config.yaml
arch: "resnet"
dataset: "crops of objects in photos (Visual Genome)"
translate: 0.06
color_jitter: 0.2
drop_path: 0.05
depths: [2, 3, 3]
mixing: "cutmix"
lr: 0.039
adamw_lr_other_params: 0.0012
epochs: 27.4
lr_schedule: "wsd_sqrt"
decay_fraction: 0.3
adamw_weight_decay_other_params: 0
Rows from block 5, named by matrix and row number. Rows with one number belong to one channel. Each number is 500 + 50 x the weight over its row's rms, rounded and kept within 0 to 999. All counts start at 0. Numbers have three digits each. After the name is the row's rms in percent of the matrix's.
# convs0: first 3x3 conv, stride 2 (model.blocks.5.convs.0.weight, 384x192x3x3), inputs 176-183, a 3x3 kernel for each
# convs1: second 3x3 conv (model.blocks.5.convs.1.weight, 384x384x3x3, transposed), outputs 176-183, a 3x3 kernel for each
convs0.222 099:384441433488468412474459439551565532533497560462465446468545513480543602412492487621524459484521423570594536608468567429613482404465487486465458547485440495464459538579455535442448453555448546499557465506592489479543
convs0.223 100:515536561506497631494479513466484486485531473452446454466448507490496466518480508446467539487494507520531420430460433522380451568433490428396442466425431514499504455463520517465436443492446511495502451473502420470451
convs0.224 095:471478459482374431467483492515470568511506428519450456523539459549531512490537497533490461557493473496504483464489543440479414446429407470440492490467429489446387514596565477513523446476539473528530586573559593566537
convs0.225 099:516500465529481447589604514522579488552562545538545535532514518520445530505471443478486543476488487470446536551542588521541532570461471497450523533525508535504510572559614513545563381518516474533471529515554559480461
convs0.226 101:532513543541530524487461479547514537481465429474512469552556550559576536496542436506495499469483529431471416585580475490495535414494551495503491597487545546593567575500512506495452481462493478540497487494507545515519
convs0.227 099:508420462464462452497484494508483556527475545485484509501469493453438438542435478580505559515585528553577566493532506507489556458517569492489499514457572476455528496494559523513550482502528462431508426434442523478479
convs0.228 097:552526531675624562536512499599560603536472535519523513580531529494433499528511527499544505544552495542601459601514458546498445473496451429440423403456431434364439459492504531461508568589504513532541556559480666539567
convs0.229 101:543570426560501430539524503503560565441652572519587498502450449528478425466454430575424478558416428544445452515533574463486456489469453513473524526479523594521546502559526506498421575494427450502549429503569422478467
convs0.230 098:511436458572456434517491420493463441488505529524531483469491409515542452511548514576498518564549496436516504605502434488500421631459497570596549620585603512629603475490589471542533532550486518497543527495527545554512
convs0.231 099:505487483566529493555525499416461460451510520409484448489462496586522535534538496451492486554549471483493456520477549468429455503518519483441461499497500518431497530445465584430504481450411507555432517560529505546503
convs0.232 099:516511486439494447429463501515464503507474543497444564480556530513533562490531522486520471555515461584537471484521488445454513547511598509519613463586598459581486528483459537465436506478525475491469438501455516536471
convs0.233 100:551483419467488432516484449553537517452539461421469451496464433480446438564526427424481492457527581526535581563420438513471434534553536440531526481494509494562489547495532487461479525486485562519564567555543533585506
convs0.234 097:461436521452408477575410483506450515598470527572556518489557485523538574526475480561558514475461536441445464642583529639564576500476528452459464474499474509544462469505425472442536469516440570556605483506537430507550
convs0.235 102:512507407473487451444503477524509491587531515516472405498435394577458446608528480499514449528541469441523473419502481517555485560594495590538486492503461506435492517479581472514574585569597527594508477528528498590509
convs0.236 103:578444480553512501512498497551603409548563464487477438511548526527579561514510502493450511461508432426449485489575520506500487467486488439535457516482571482453521455498590506479488437484524479504560503536461445451468
convs0.237 100:538464499513480554485515533503518484469490459501510514563495516477478458472456453510528452440492443482525479450453467446494467495446496480545513523504476525494470462519499463430505509493505470501447458412428531470471
convs0.238 096:440576483464589577384527541523467539441472530525471441545513487488455404457531448481452580475427549504463568467539570474535567479450482460480484516521523550447481542524465562549582538557554460509502471457492398398520
convs0.239 102:489543570527562491430537464540512498500538500441496519440420420396480447452481510558491558507521513456492448430440451544501480493567570481558483536518525544502566502466510475444539462488562424507528582608561474552456
convs0.240 101:447459482505499528531453508488538521519548566463482479513537598499515535507495552514490493634572575485485567475525589446527475386406530485467502484490431485454504462520480489493430494551548519551581537529508616565512
convs0.241 100:465406498459518551450525590525489488552448483551443461568526473548523513489419444451450441440404373548564405516476445551510506469480491466454491477511549448481535520403529445537520578535584546506527482498487495477518
convs0.242 103:589506407544527459575530443457484450575554540505506466487532562427453542466511589475484513494467642509501520465462518445426588587551488481430412517470422564537550521496465515495537527428481495562497491491546547499494
convs0.243 100:460452511474436477442474494451466452486480433528478529522513519585573490552542578546549539522514534409448482529490481427475449519523504479468492483502484529506499470536573483530536559548498562500596497426449462447531
convs0.244 103:434489443386487474516500488455397471507380533478493564499525453503559560475477461510502636513437514578515540525536575488418591468477430529507486475491517510503419423537546544467541530506505466544443481482440465404373
convs0.245 099:571503554594525604549470554468517484548497472532483459475454433536517466488481495478436470433457450474453468462442471471456410584545510539528478515434467528477450520495429457434450443465483510422461454405392459496511
convs0.246 101:468483444432390443488464473489491493467485526457445479451540438521515460601560622525393459488402448432525518559592621565529516507523509470447469430493526409441423488452450535511517520430586525500487548564507495574525
convs0.247 101:509524475533497491523500530493547442513510463449497458449467441472484460564499485429410476418428445440378367523481429497480458508553467548505498523486503413490449543515553511588567484460499549594569532498566570505519
convs0.248 098:415528437426493514419497526539490493433552520528457639470495495414439476492490448601589540474510549445443525462487499481433436611552576538507489545527480569553480528491561479540545515524544455489543487377472541498455
convs0.249 097:395405423540486553451561604469473508479432490461452509489552608494491537462455485525531452599505465551511387484564598431561550490507549454416398481441452476459414539431422557542477593529613561570596516572522471461498
convs0.250 099:521536493459503510481455479518509550527466471499477435406476437503524506487495496444510506480464551524501470380504406415430390510486498509500437447500466460500487484486447472456455499482477518540507518562584584475582
convs0.251 102:527571631468436533464472517452444428462460411424387421476502426513468431548502450422384446480466451455510526543557562519432495509439373526511379516539496508506442546525580517500476483437397536603565488552493501526511
convs0.252 098:466482571421431543442441569504468502554491511612607549520538497502555490453522434486429387558446397588435382429463481483544496545514455434501405498518444481498430463464417515500511528567493459509559496549579440568586
convs0.253 097:551520533551529443600502419506514539494456444509458419480470528481429501481412572435553492529643463549591456523557517489492521449441429455447533498432535442382453425460535398454473379466469490477475507491541526476433
convs0.254 101:413481488438433526375407464493464416463459455459426470551468514443331444531517576503482468476501526485574469414390493469396442459478497580505517522506477524515500450441464534443498527537553517541497502487421554492472
convs0.255 099:478454454509463460607476492509452494604471485554516492539530507495566538488517523496535592521492507485496459457502464569518481601542495548521504573486503472491444578519602534525577449560485459502496454484471549557532
convs0.256 099:484489484536448533495473506521499488494519507522557500478461450493444507452453515517540521502428506408435456471498393512511545507511450441475489473504545508540564554458502566487529488484527523583589527546538497466531
convs0.257 102:480532530522558494416478430488599500474492471468471495391450509445504510487527543471490448484589551543671581518466528484473386497359407557506449532454462473477492593516452577614453539527558487472520487559570441492494
convs0.258 103:501518568536496512540460426516517519515528548599557496501487480498478466484507486537420465504468509502515519483386462475457489562422451480478421452442463521411485473448445449504588427361470495483523576479548603519576
convs0.259 101:485428525500515448483496446507513536457462446482411414448439502482395486440507551412495514443498469406452421456551485477520500420470530454543527415507462490509515486511432519524500518452473463503469487489465458479509
convs0.260 099:537494504499478474515534497491510531496521527491532461432509530477423529479522533561492547511507508549500508537543503582520463467532501551529496502438476510435358482478472563533449575579552504546534496462541519451436
convs0.261 099:565468411566509519514452438473459534480390459419362457576506466475525488574572579454483474471459486538498532576560622595551519536531568507464505520495467473495412451508470518479538464458459556543482462437473584501527
convs0.262 101:537585467531530483486492497522497582499447472467410578615514508546557508472496501521537524563525460583527406471471483488442566430521551527503485500473437472537467460511650494653687371506509473592614463565523480533480
convs0.263 102:531544473543465479443463461520496421497461380551443406546485548547560476470460499540472451561520434525563541560545548491530450521551495449506486446496430495553510427556497467507444472593643494524481458570525516574510
convs0.264 100:454415440502490422544452445564485533544543593539590578497542479472553559476506550496598457584630513547462503594455459564568467557535537457457449466476441545406489467466489458509525495443469557549603507495529478509480
convs0.265 101:537474494527562580440476506437475467501500517528481531533445461483466466498515422598614617563602509570562539463532491581489535532517443489491492435445486500495583429460535429556554476543542511487475494527478455446499
convs0.266 100:429502496445414490439453497535484491497528469460474449469509493476510543459433446504532545523492502507448497509572510524465491482407421508485491470450491471523463526505530480528480456553584488475561487530489434452512
convs0.267 098:492515499376406470463484444475421491530459535573513506454450466496472470519554524612577530564494518451448476517470500511433517588523518558495537565509537485490482585466532595573599471499560517489665478518540490504502
convs0.268 100:525550515519508514489500544455471405586536564535499536482449533534517540473514446511492494471440455462483428489475499486521433447533574513499503429451464418470454501455517459506536495469460523489521555485506492494524
convs0.269 102:490426480450398404425404499482448503476528473509495542473495503408384439483481481534451495549485482536513466495462395510465411523480517509511518530518528506495498478541471510532555446465418388444411459469442483502493
convs0.270 097:493441457529452542447506459543536511484482466510524456502456449465435529532456452433509467472509460514509551510468452435506437390499469505436572432462465471459564426502624444426479459488478467492520470493471503503566
convs0.271 100:492529504499474527465473422506437430471440495500474524490442445528504504495461387374470541364501571429555535385468464455417517397444533504510544482537510498513432445462496476505465476554483485476489497469504502518515
convs0.272 105:467408427429429468521502527523459424531474540513506534515530443509473387559511469479569525450513517476460465586556545537503551484516493479449620427418622409432535518500468529451482539517575481510547492482510490481505
convs0.273 101:415449450507525502435462472554519482541514506488492505521513498537554591447445472443424486509498587584540581405433424438478459477452486507509459491502487559570533498497493488490517453469478516591520562469483475450430
convs0.274 097:510557571441461479466460496473542510472490532513485627461461476506451462464468450398443461472421444494432476410448475477484546592561485569504461537479489473469491505513465501430499459554467504543485548542426497540504
convs0.275 100:486480448475456490464433429563521575513560532441523462464467434464455467480516516466513577490532521478442518432496390497580503470568533526489545408445533482481449451566522491587553472588564544575532511507487590544551
convs0.276 102:495460456530482504388465552390460450491467474511520525412498556429531576369468536504473555482501520492506542515481469579526511439527516567508369539547465512554470479542534386462480494477501471484511521475618433472498
convs0.277 099:435511526431439475471392479581549453515485474515455492500475542468415540489482506497438487466459556467514582514538508647561471531463409593519555489473513520488447587483528459512475595527550509453473591515494580502502
convs0.278 096:495488487547534524534513497559522539517444464470513540498496532518517537417475500386476455548539497609578598503562457467471500540464435518486445448479453460524423451553485541567460547615555491542518568556533507504492
convs0.279 104:483469562412485534447447626533458500537463511511496529496456412494449440488482506585506429518510411561515472476478546512488497560551513433506474445468523469497535481548609531547538475550592458506536442479569421486467
convs0.280 102:513501508460508460455487451493427474539486571472495562451372467501442486422443466517529550571527483446482413512515594485490486497506521546502494558578587607515572499493495490446428522515515403455430485458409499432381
convs0.281 100:552502468483509458449452472542573494551509553495568498438410450524477470503486467600519583604565579551541507518592568373490511432442486522471505478447430509448510528534443495509486542527498431449443445510444501560528
convs0.282 099:498531500541456495568521453510512543465444482484408453450483452570561569543552488546611462573557533580525486616570504554588595506550528431478472430424518489502540464520563477449553595581608575619551544588592547505485
convs0.283 099:470377428489471474533543599571514499536547512523497461451475523425457487433497502498503512468536547516517522435503528389488675443463534497577554489508469421479435513530481508461410506484504434458434520524474506548521
convs0.284 099:561512525547507465582521513583506509512482466532495527423450443452507487457485534550530451595517465540503447397426427439451478441407479485512497512471446464470470482503457409430411516490517503533417515566471499557554
convs0.285 099:424510538460497573424409450449474487453483503482436476492468530422450544474454491585535426532544521400452499467521543448559541477538576504480471456547498480486493405475472532516461437469511433400488473451424470517535
convs0.286 102:515497523522558614532548581461488446513509516481514529489484440524492485515472460415469436438557522491561542459386418523423461552473470487474452498492445444433489520444466447416505441419549499510492443447460514542461
convs0.287 101:592595545504488515489479474525513520504536429470504456462549507455520445481523384444470426432485469490492542514562596518429499530477451502455441560485503587565595526494529423598522494478478512427488499498550429424414
convs0.288 102:496497544555502491428461427513444486538542493468473467492457501482486507461546551461480531501479472469471527510382470483443521413501475538556497531450521583526541502539502499467485476459376500495496507521521448486519
convs0.289 097:580566519547524475457472411466544471474483437476529487470440496431497456482546525493507532512481543489488522452489437404382413542512459540557521543572517545501571440458453538564490550514490516490492418451431514454477
convs0.290 100:498514535442476515558500453477439467457516541421451489480508517450434529433394486488423504531461507531474474417373410543395484426371437547484566492479605477502507471461500490564436461410472483576456545536475546596533
convs0.291 100:503452462442420460432383458582469486536475545556512522514522432531511423508474389527549543482471493524468458530541586456535498547549496463487477471534475459494532417510466482458507399470378528513502463467475502458505
convs0.292 098:445584545435504479515544538419524502430546480435497497454408435515476480418449537477482377476565433539580487476526508515542451493482427488414460528458504535414561528465481442528449537454460510539563488437503546541520
convs0.293 101:482489472491492483453492491477498455471483480478620547392413367419426476525552595452408441494453497511483455499565488550502515538581597548441447510456447521495452456455484510521484557514573403470477440413444539582532
convs0.294 099:414439401502442470418440434452489506529553499444540560401473469425437493420448499500579614519501552480446447481510511477523523497569577471502493491428466515475420466583483536464503573519464475430521432443519425485501
convs0.295 098:498498466512480498518484547549462465512538529497496488513481516505421496502467503453533520562475470537492442521546584485504441510448536483457526477562517501445463473501500515591512585570531515537517475526485481507438
convs0.296 100:452569444467503380550548354443518455540528482491486518510491540453500522549522537459427504502496532584492516429460493485502476422496497542450441505473482539503555552561505569461497468482491506527519535463478464496457
convs0.297 099:510547477478488438508542478458501545464421488441419515471514480455548484508493486521522535542490486531521444425393486557549488549625544533471456551515555456556532455428497491513504524520508486575548571488497536495435
convs0.298 097:498543490457483395503530439448479461471530489495461512496493444531508507532487447548534555595636553504560508512578558548610611509589590552541536512538511543499483545547504544494497518445516425434528450456444481480488
convs0.299 099:510450449522413438467484438498483488522440429483486409434461490432471427516471471435432483448440464522583588597568561547473558369451495477546493480434526519465513475495504510451484489473549475521494480567551445528454
convs0.300 097:535569518458520538477470423532546556572548491496539488432548562496591525496489431472522532433479470466459486442483501501472522517480522449534605521581615584601550481496580506468556424431464469492517481486454479501588
convs0.301 102:566488525554457522515496500448513489473518481488517480435471488492422482486469430522450459553499503505470474489556511490450456487442427518509507516517431504509400459521493496430552445493468489448522395463502504563511
convs0.302 104:534482493504436480505515528462484444526517453525473450532570557514455438504493478433528423477572547485537659569500487567459448581449429534511572451465572507524563464457562498487498511482495521451597494458521541532557
convs0.303 098:537471532525453477480428461543422527595492550607513534596538546521525511459419477497496438501508465462505499437537543575541483566504563499483429536540448389500456425529433432524495451486487521453472480488547535600556
convs0.304 103:418475489499471424490409400474577609399492455525545494510515456523514521529427466462491511456442496492421436512439431457486517486472512420481595582525598543505553535500578547593464522445503476443421528507502466523455
convs0.305 101:519497511436457491514474437475485477482480501446402480535531515535479458476470501411460462429484480550571508554488440543491473442485452593514485533506485583526502554537564485467480569492514475491451551488503534502469
convs0.306 105:448427456473436481467454496588473500532492524548521477480429423483419382507454512494523437472549435498432428486460365424432460546534463434480445467534552510533512516509435514491479528522465481506521496510494459410474
convs0.307 100:514528504494488432436425403566539541501426489496385419453469536487515487445433455500501511492475461443430537536532496499575536419549537640523550515477490518486466462513552537544484549599464566564471537545474523563484
convs0.308 099:480509451483518411534498506563617641436476449432533497459519484374486496499543483538483513485543592438492587496495549561539487576514530520484495481411527504464575461389492471398408472590586475502477426451456510525479
convs0.309 099:441506472423531487509478438460504498458536535532502571491432468506409415463460475531482577514406489501481477450518456457550444570541483429640542516479522480494488513422422479453504455476488512510528434472521452394511
convs1.222 089:400501578476513574471605562508460464423468431442416438448463605479497530485514498505482533459518551513586569565539523544529503508460438465539460535517535493514556451432469521512521524510503504455536489551453494483437
convs1.223 105:431483470499498567530410553425511464418445385422419395424535493499453445503475496483546448547584480562565527601482463529546558395460528462554560565622515594517503391493481455510446478487440591615621507497545482422481
convs1.224 088:664568554563489510477478546617595560577539556531535568478470462492445412478493538488501505474528526511433569480527448457531575494475492517473468513451436492436493434502507415484490518477505542472494496431502573493457
convs1.225 105:531404536480382503494468479492495541447510541481523483475408470473431450488486504470443425469474474567534522447415509504458487503533509456511494516411460516458459462438464524492498398436435513454566528459596557537533
convs1.226 106:384430463471420411462454373487460439514507466554525499493426411488434483507510529568534432556524423597571501472452505566483484473521483407374495470459424503568468543464471419460490496544507549563556559547551486526515
convs1.227 103:514533516480454470495479463537499596503477548555547620543488513517459478463457448522515566521506467501517503516545488516556516518534547485516579500469482503490403632607674627498622641567636531591536416427499422427462
convs1.228 100:505406479469452488533510522539583578559561511589622536469433481439462477451490493560549512568495451493515528491580601507518527530463541581655576611546524565517486489486451554535465596543522426485449453463440518459474
convs1.229 102:512471520511448529479517574494498495519495567568534530438473578434503562499494498483502534583540610563521588424476381495561501527527479566639525415542466390531432477569555491490478518501521492538521532467475513475452
convs1.230 098:530598540541538621499505488509531544468447517447493570460475469520480515462485527473467514491481509636541447521480495508502565438492526516533500472558493476480435483499507499487489405478474533498485449470531473443457
convs1.231 096:462492495497531466624531477507497510449485504417454409654591467569531422587482458530481495481460519436464529471491529508484477448458486484458427469480441492522535507512518456457460427467481416410422477435461482516511
convs1.232 101:546621554523581535476409437526494437466477416403460438544486458550524491510488440542507528558559510438514535494566551493506515489546444497451488549450519583519533493497546547509531481469524436494515465529536419516522
convs1.233 090:554503505499510474371526521493498484448447507491439532676500463523530457555514566522463490531573567492496439453488495509450438424428417503433433525483445539467462486484516458511466522523560516541510519522564469440460
convs1.234 107:496462486480427428516460452578508548539444528524473502572522413424460449435572531463457480471443473603560427428490517501493514482440423523590541464516520475604576519527521448473448383432372505479431472544427465506474
convs1.235 102:442462461483447413538494430476522526494478552515507575599452464513523532489507495624640496521529480478452454547511443579516471530497435456499477419512434465490411463508491487493487425486490501507440485533450472475509
convs1.236 102:541540538531526494493486458443523456543528515524563506415470535443494420443534420425407413477476421556504499497477457502417469511436502461503430472468395423529475399444418548495477559491447430463438552545483554508431
convs1.237 094:463432404509420473551467472547603531466539531472546539556591569538519517445485518516433479436420492489426469513461437509502500493494529455389466445492552544556490610493508535485482542488508536474504507528483563520499
convs1.238 105:518490498534459487538463436607535522541469502536478441490594564511521525483577566454523517524490385516449367530449484553432543484471495454470430560442511481403457509485501593515500547508520488500510545425544459409517
convs1.239 104:454444539531472512472489493605647667529573584509519557498558484504522542544516561521530496477519447554504395442403492476507473455532550523518453519553478495541532415444469455450495518515509462484466490485414482412448
convs1.240 101:451441438498442500474517479505508533581578503591597553464483474435454558399499538490532495514464472435431550432430451491495536452407405511490481503400469519498558427509543475480567612507553429600610486382565456474526
convs1.241 095:482481623466503589450468601590468484493453484510437467544540536447508469487556533445469463519503430504526514444406514531488642507522612467470467455503541550498521455463533492513511545491501537483569465506556458400499
convs1.242 102:499523539488520592553541499477527541500437532526551506533489453481480314471550470481507434481537590504523550443472577466487547482506396459515521502484595514515511456467487485521497505477470483547553467496461570524478
convs1.243 107:493456470453531572432515527509537452473487415400440439336461450385479494445494529459476537467475505516535542522495396545537467513519559496535494466590526475625590482492528469538552409484472561442463429405431452529525
convs1.244 099:562542410574507549513549468464512546488513539579505480488413524513438490497487544521492566526516482561428504504444494507439464409468449451468563512485463548440463531523541474469432484512477508458486584485489589620556
convs1.245 098:544560546484484475483521511436447430454476545457479515543534469592532437581456451572522479489514447524553469528544577508520522533591600585528520485486446510447422509464493538460548384409478479435523515514487545527576
convs1.246 099:530557608538517517456461460549480498537520523508552642576541533480512510467488558440512594392468598363447579498516516538502452547555434473437396500446480563457394487496501498506510509523565515551531543512489590563484
convs1.247 100:487451504493522528551596551530494487449451448427477410647514489527541496559506461681552486564514514485455479513578549540570551501464523545476474546507516589465522472497486572540528505512523448447453576491495524517469
convs1.248 090:428515489494483545465468557488458458450472488479438462471448480494514496523552481682575574563589518472486484444475483484506560426496554367514520528507501457523486442514616502500567428469477532449476578417474486485457
convs1.249 100:503457470485460526549523554480488531425435410487384448592536555566489544625514556548467423475495448525483510510538566492456455510406410515500539479479564476488455457473494524526552505488545537572538454554552497499444
convs1.250 102:552502516573476531586498521518530552442494482457421457509389454488460462437511464429487533498496528477518614547468496487476501460519486494479505509491562498516553496461431474484528494538605443448404474456473472453497
convs1.251 096:500475462416491458430529493439472459502524486492517503550528493552514531509445508494455386539522463501508486504463487520583482574590560514489503484449415548594490562573529491519502431450523451520537499460580540530527
convs1.252 095:485532470478406469563492474501525515478482431472423471494531512515509520441492473507544548453431474410428482463380492497434539598502560454507469371558445375514526509503436490466458446496455502476487468517487522505479
convs1.253 096:397432443492505450533457443550552504620594497582562416484508497457456497452432496534494535495508484462477438496491506476450461593519444581543481529521497525549509491512490405504463506517489653619522508487495479419515
convs1.254 098:547533552588461494555507509535505528507477524455481554612534432563481445619613501482513494480464421491481550483572503497493562519603523497487481602584490557583469507565578484484580539504469514530460452531507455545535
convs1.255 105:647401482486371501401449524457469494522529525586509490494471493490489476512522521511512508473501570547590518489418477556436467598554553496498478404489503443501495500492483555514551397428445495521549543526507527508518
convs1.256 109:507385473505460464583516508424443439518485463533490532558520530520528490530520530514456412485480482492544578503427523539497473500404432447503518510550550538502464473407489505483475502493511420424456461587496479499542
convs1.257 098:506531420471457504543583596438411423481423491530513443483523537562485514509488516520537534543545478538466452435457456479567517473557456488467534515515563518446481452465434595501464574469547471536516472528537525586525
convs1.258 110:491540504467373439600525506539533567539538623499459500486495453489453437612452360576488486580534512524524580449483486448398477578621495462536541429523500476397437500541479489483459481516469422463428404444478423388383
convs1.259 097:551557513478494420417505466427533472477425508415437392487508509519480439491492470568435453551486524504504429452401465485538524473540477532542561496505482541466456491490499599481484501435514485508448501478532556487540
convs1.260 096:577605602456507592485485502482457595539491522547460462498528573557468538499573480474498612523517478479470371480611586459558518468536586548488504507510564583531530434436513485449490540456503436599601470544532482534528
convs1.261 095:585514501439506513497604534466418454524518461477435449533479503529482506496473480435473562456485511491497562524540507528506571531513498508550568411506494491527510521541542436470493485461454462488488484531471477475419
convs1.262 099:505449509525456526503436460425514545411442506396398417526478480541467467586468459471454457507343487610503488551489495534434489511533487522520473449518611433483628451503442547535464471473472535491567499483523443430489
convs1.263 102:451475497441477504513527539559519544477460550433400539434424506415467533352367502418488526460537487464493477526542548399486500516472447498536534426505547484473526472497533415417516479487497454526524442511512477525531
convs1.264 109:545452553479439459546455392475470504503541562467544523441521520386533510419528530558549429549498444454448517433484482431463548455450454519481485540529507463527495553537512500525523488469479456513488523546468514465447
convs1.265 087:524545506535482420582577520578497537547431524554470463420515475483532474540544531502501555473454485443500487471436439452416392495442393409452385448484496412467433462489445447497452533531428511475418497486485588525443
convs1.266 103:507445503497475496536468483542548541501501510504522502607569523566544563537500555496563541402430501400397502461535553484569548485512386505381406497482465488469491475471460530535558422471504464425465439478533534455456
convs1.267 100:467443401490403462498437417519411451526486553486461543405463505461540528521545483467451478509501485565552434509518436537494559520540581507482484545506442531486372408461458497533497548525480512553514542587533489498510
convs1.268 091:531475517541462519547507440403398445454509455482493476476417507571511500603439575487535621468503579554496604560535545506499557473531579462494556455506447425478519477477500497532558516462459414480476520538549465447493
convs1.269 106:549536512500387496461496534535481466534492518609627588463508491455514434543500445557551529574518534424451542449575514438545455473573524401526534404459478459406487481527480469459479495568553433533587532493518529620525
convs1.270 083:427524510557552409509625508509463479478488491488404430442520516386446421381337406477453465535485502459520524525571441644576435550587493534581478490581451498538473527467450463562522502535501477452439476455472445443475
convs1.271 094:409419536482477509429455509467474471463451450439515442527516529500507523586508537480465362517500451494476435528496528491534486555546502617520558598486523468534467485444441490451468576609637557505471540477517532501493
convs1.272 109:441486533593508489553516388594585629446497553415486630509504519525462494491396474493464659489510569532509445476488461602538453513564502484449489557529516490500534453534565465520571477487481537476504646474515589547560
convs1.273 103:539468547464453466521514619420412443378456485407461463415420511489498486482506401454540481437437514468468534497460502405396436552479402485328451431414442451363470475488480482510450499488533545516520493452373448472436
convs1.274 087:562558431538480457477433505478472493506498531473445446572482470612501418508434461492456525499517557516555643605533553591544526533515476562561507510469555575486488499442468449482467515517561544529538537561501511570527
convs1.275 100:472505524479423525574571557478434502479522507482480518626703556586571577471495496491500574486395509517476441595468519507457459469467427553518432542527413450595491520517595498490498436444485529509590555529504572557492
convs1.276 103:542369425600485471551467450436519584514517463535587528635575512589529508495504557483455491522487457495487428500484549483429488441518511454498538471421505483483470480457513490441466444441465511549509556638521496464528
convs1.277 098:531521463461427546503554521461486496432488439411466425519433444442384540429491582527512457560542487585589487384396451366526552476467456546504535505474543355509474472495419541495590532546589492420452480490527540488510
convs1.278 080:425508408504452374494503430539476480566528417528566568422533530454505464472465444493497491552514459524529424505611499449458536546527488488438464547531565545528499472512571564553591472430466431471453458463439499504514
convs1.279 128:521551514495495471379489544604506563510501569519542551518509599545559572534461508468460476451477508370462548587586532451499584372430538533532506511514507460502578531521508421443515403474572547484585458479602432567598
convs1.280 107:543552573543447472498475421492468460470434511463491546461566531428517590442589517508460566474402553505612591479588530452495450483485525533542437447434403436559486583534591619576570494502412474520523482527490518529427
convs1.281 103:461446512430429481518489500479429470417427445476527536516498505435486551502551544588564507497534477569499487491504534495494535587511608429485488486412517527439441523526492502525523507541524500493458510391480506471495
convs1.282 111:543564548455528528451615450488540491445435459412374388613495522549534558466481499506514600498479487448479505561512492472558515416421471487480499492471499525504563446451394478428418621573527427470500444519494534607516
convs1.283 092:436457538485527509439488510435517464504492459519515546476449475488479424435385476427445499422487473524439425470485508569511511543517463481477523561443498490489523515485578462436474433435441506500459401452481432500477
convs1.284 117:549516513520513487519498528414477512332446439404440436547489503541560556501524481492502478494503500511542600503465439490563472442417433412529550474526471495497474471507508491569595483498526481504453490484492465465460
convs1.285 097:524475469479642530559568518533515541560521474502502491520485505497539487504486443485465426520424497511521512457414504504477521522613656533506482539522541612642595540524508601539538449487474561520534569555509513514499
convs1.286 108:493452548539452448563426466492418475492477476557519530464456503524496455610526508497462538482449488457500566556516499666573420575511420555492501478435513439478498536515559477544506420517498428480492527463500511477481
convs1.287 101:449428407508564529439402459517501510593524542508533549536545477482517568421461493514464454582489425653546467515491505507507537528511435475435478453488483532501487482511517539465489535565626487524426523547440482583466
convs1.288 097:473468512532478447429524471524561506556522490581555514503575411446490487503453504583569558561478493520503509493504455471420421507547617437522482437479485435441492448433450472470457467477493478578610467491509483522516
convs1.289 084:505548553516551536477538521484533494558452528562503557433447478448493422508513450531513536519420512508493414579518510618584543636605592420458473458551518553502528499490538467478466527500505503485497529487406483500487
convs1.290 096:428482474480399463533445443508478477492457479499531525600538464563546561586567483571484488515389521507448534446515529472476507492548546434489465477434478506462459462475531518470537512544561421455502426484456414475464
convs1.291 100:443458515502623486517577467469443453517514532404469499429482523479456477541491494520522509478506480438494510503466479487400424462388453441572567518604612516583582534512463381407417446416388471426460497445570399488449
convs1.292 099:472494441494478516531497477497502544504566575534531528549710484444571523483456565589660658590530521445470521549537486426469507505453510540531401571582429551483511451447532510494560513493559513478484527601482549560450
convs1.293 098:553538520561481474430425392543608549544567538598560561572534514595530499536501464538551542469458427504463449528570518412408476526500458510485477454455465441424411498462445476459394527534481475447481475436452532573489
convs1.294 094:462547485465429518520487514433494446410473557466470458470483449467484464488499499496492503562542513527453439568476543561472623485407469472576558508577552501581519453432507425515575439498507448483610457528527485452481
convs1.295 099:512467529467441465460496522445558547435411520476484505448476416473498395608535463496497526456559594490570656450454452493519434424486572447538504476501456560569513488433418493498541543558568448460508548542471516553483
convs1.296 119:498469461509492456555522431488487415484481431536547501530629632539554506505450480550523598491446443563458438549504544506522530492478408506529490550526495540489509490437436513452427599522475584595489574530440600451416
convs1.297 094:560548641490547642452486489478504498505526473355413457470465505537492525536541539572546544582494540536473398481460570465547482541565585499556536507513437427477452519508495512625593504553512469478509448478492487474524
convs1.298 108:526463565487544502460540532469520514500504485578643491424460451493498521518523536468588579548473563584474509436494439427565493546607609555471427545463397508451463501474474563569598547499576495446473476523537416438491
convs1.299 096:477480395528538510474534545494562558472495461466461402442431404462530465492570592489486407452494399391497462483494490572576595552551569506521554480461478639669588423436407510493474447523532469472460497518476520590532
convs1.300 086:474463500459571499533535529508548473513539485505461519515464467426489494396534435538378541608536565738658576504509464499554528499579551586514560572535518533585526514448494441475499448524501455497445441466459408491423
convs1.301 107:462458478572577433570525498421503523484482500522520554468510442463422428502458382494548580527478594519534548527613456530514463446433506567471454461530512490470559504507471511489444492456419514526461492516444498448419
convs1.302 095:408428481458437469558590527457537532556581532574543519463511532475574487522599514485480540476454537441454550421504482485513448588584472525552456528524437541516441419493480440398460402494522456396420533490512556483555
convs1.303 099:394434535432496552421502549508549559521558604528504483499569486512519477541576523451492526497457519409423471420463443487419412441457449394445436425509414541610560438501474509512563492456418479563534546552483482455451
convs1.304 102:476420534533564397543648587475518552487489501496475506561399526503456504521453376534541493488491526352446444430511502553523573496508444579477507602501473553439491514525534495516471416516559481450506497542492526442458
convs1.305 091:514602523469446463471471462529484540473503526542595648498510539471502537498450496457492502490449528526485570454513415476501453489511501429460472433459429522507540474612557444482590526527559455460464488370433500471505
convs1.306 106:582565585532561460540614535619565572503520481495475423525520441508491462483420534604432430585507445545529415595521491489493446490535481502466457452492468421447435597603533397542496584592506506518473473468517525453590
convs1.307 097:603531532531512523500505510458478465504506476465448478433456515494498454498471513455508480411444499456464564552497501581624554515544480495454476486588550456509520484487479468509472387415472565530467534489548511529495
convs1.308 094:469475465520459428558549468510490425501484496463498551497496507492520530463507533514469460510478555508531520523487394517453383531488487603491516580525487481493522586510579518504487504496551509478506487572522500509494
convs1.309 101:485584514591567508525450425543504478489521543526514518444621611573643474588586441481525506501546523407459536493497428589531451524552534489525509568433445585580429602550492617465438458400439472452366596464423498436446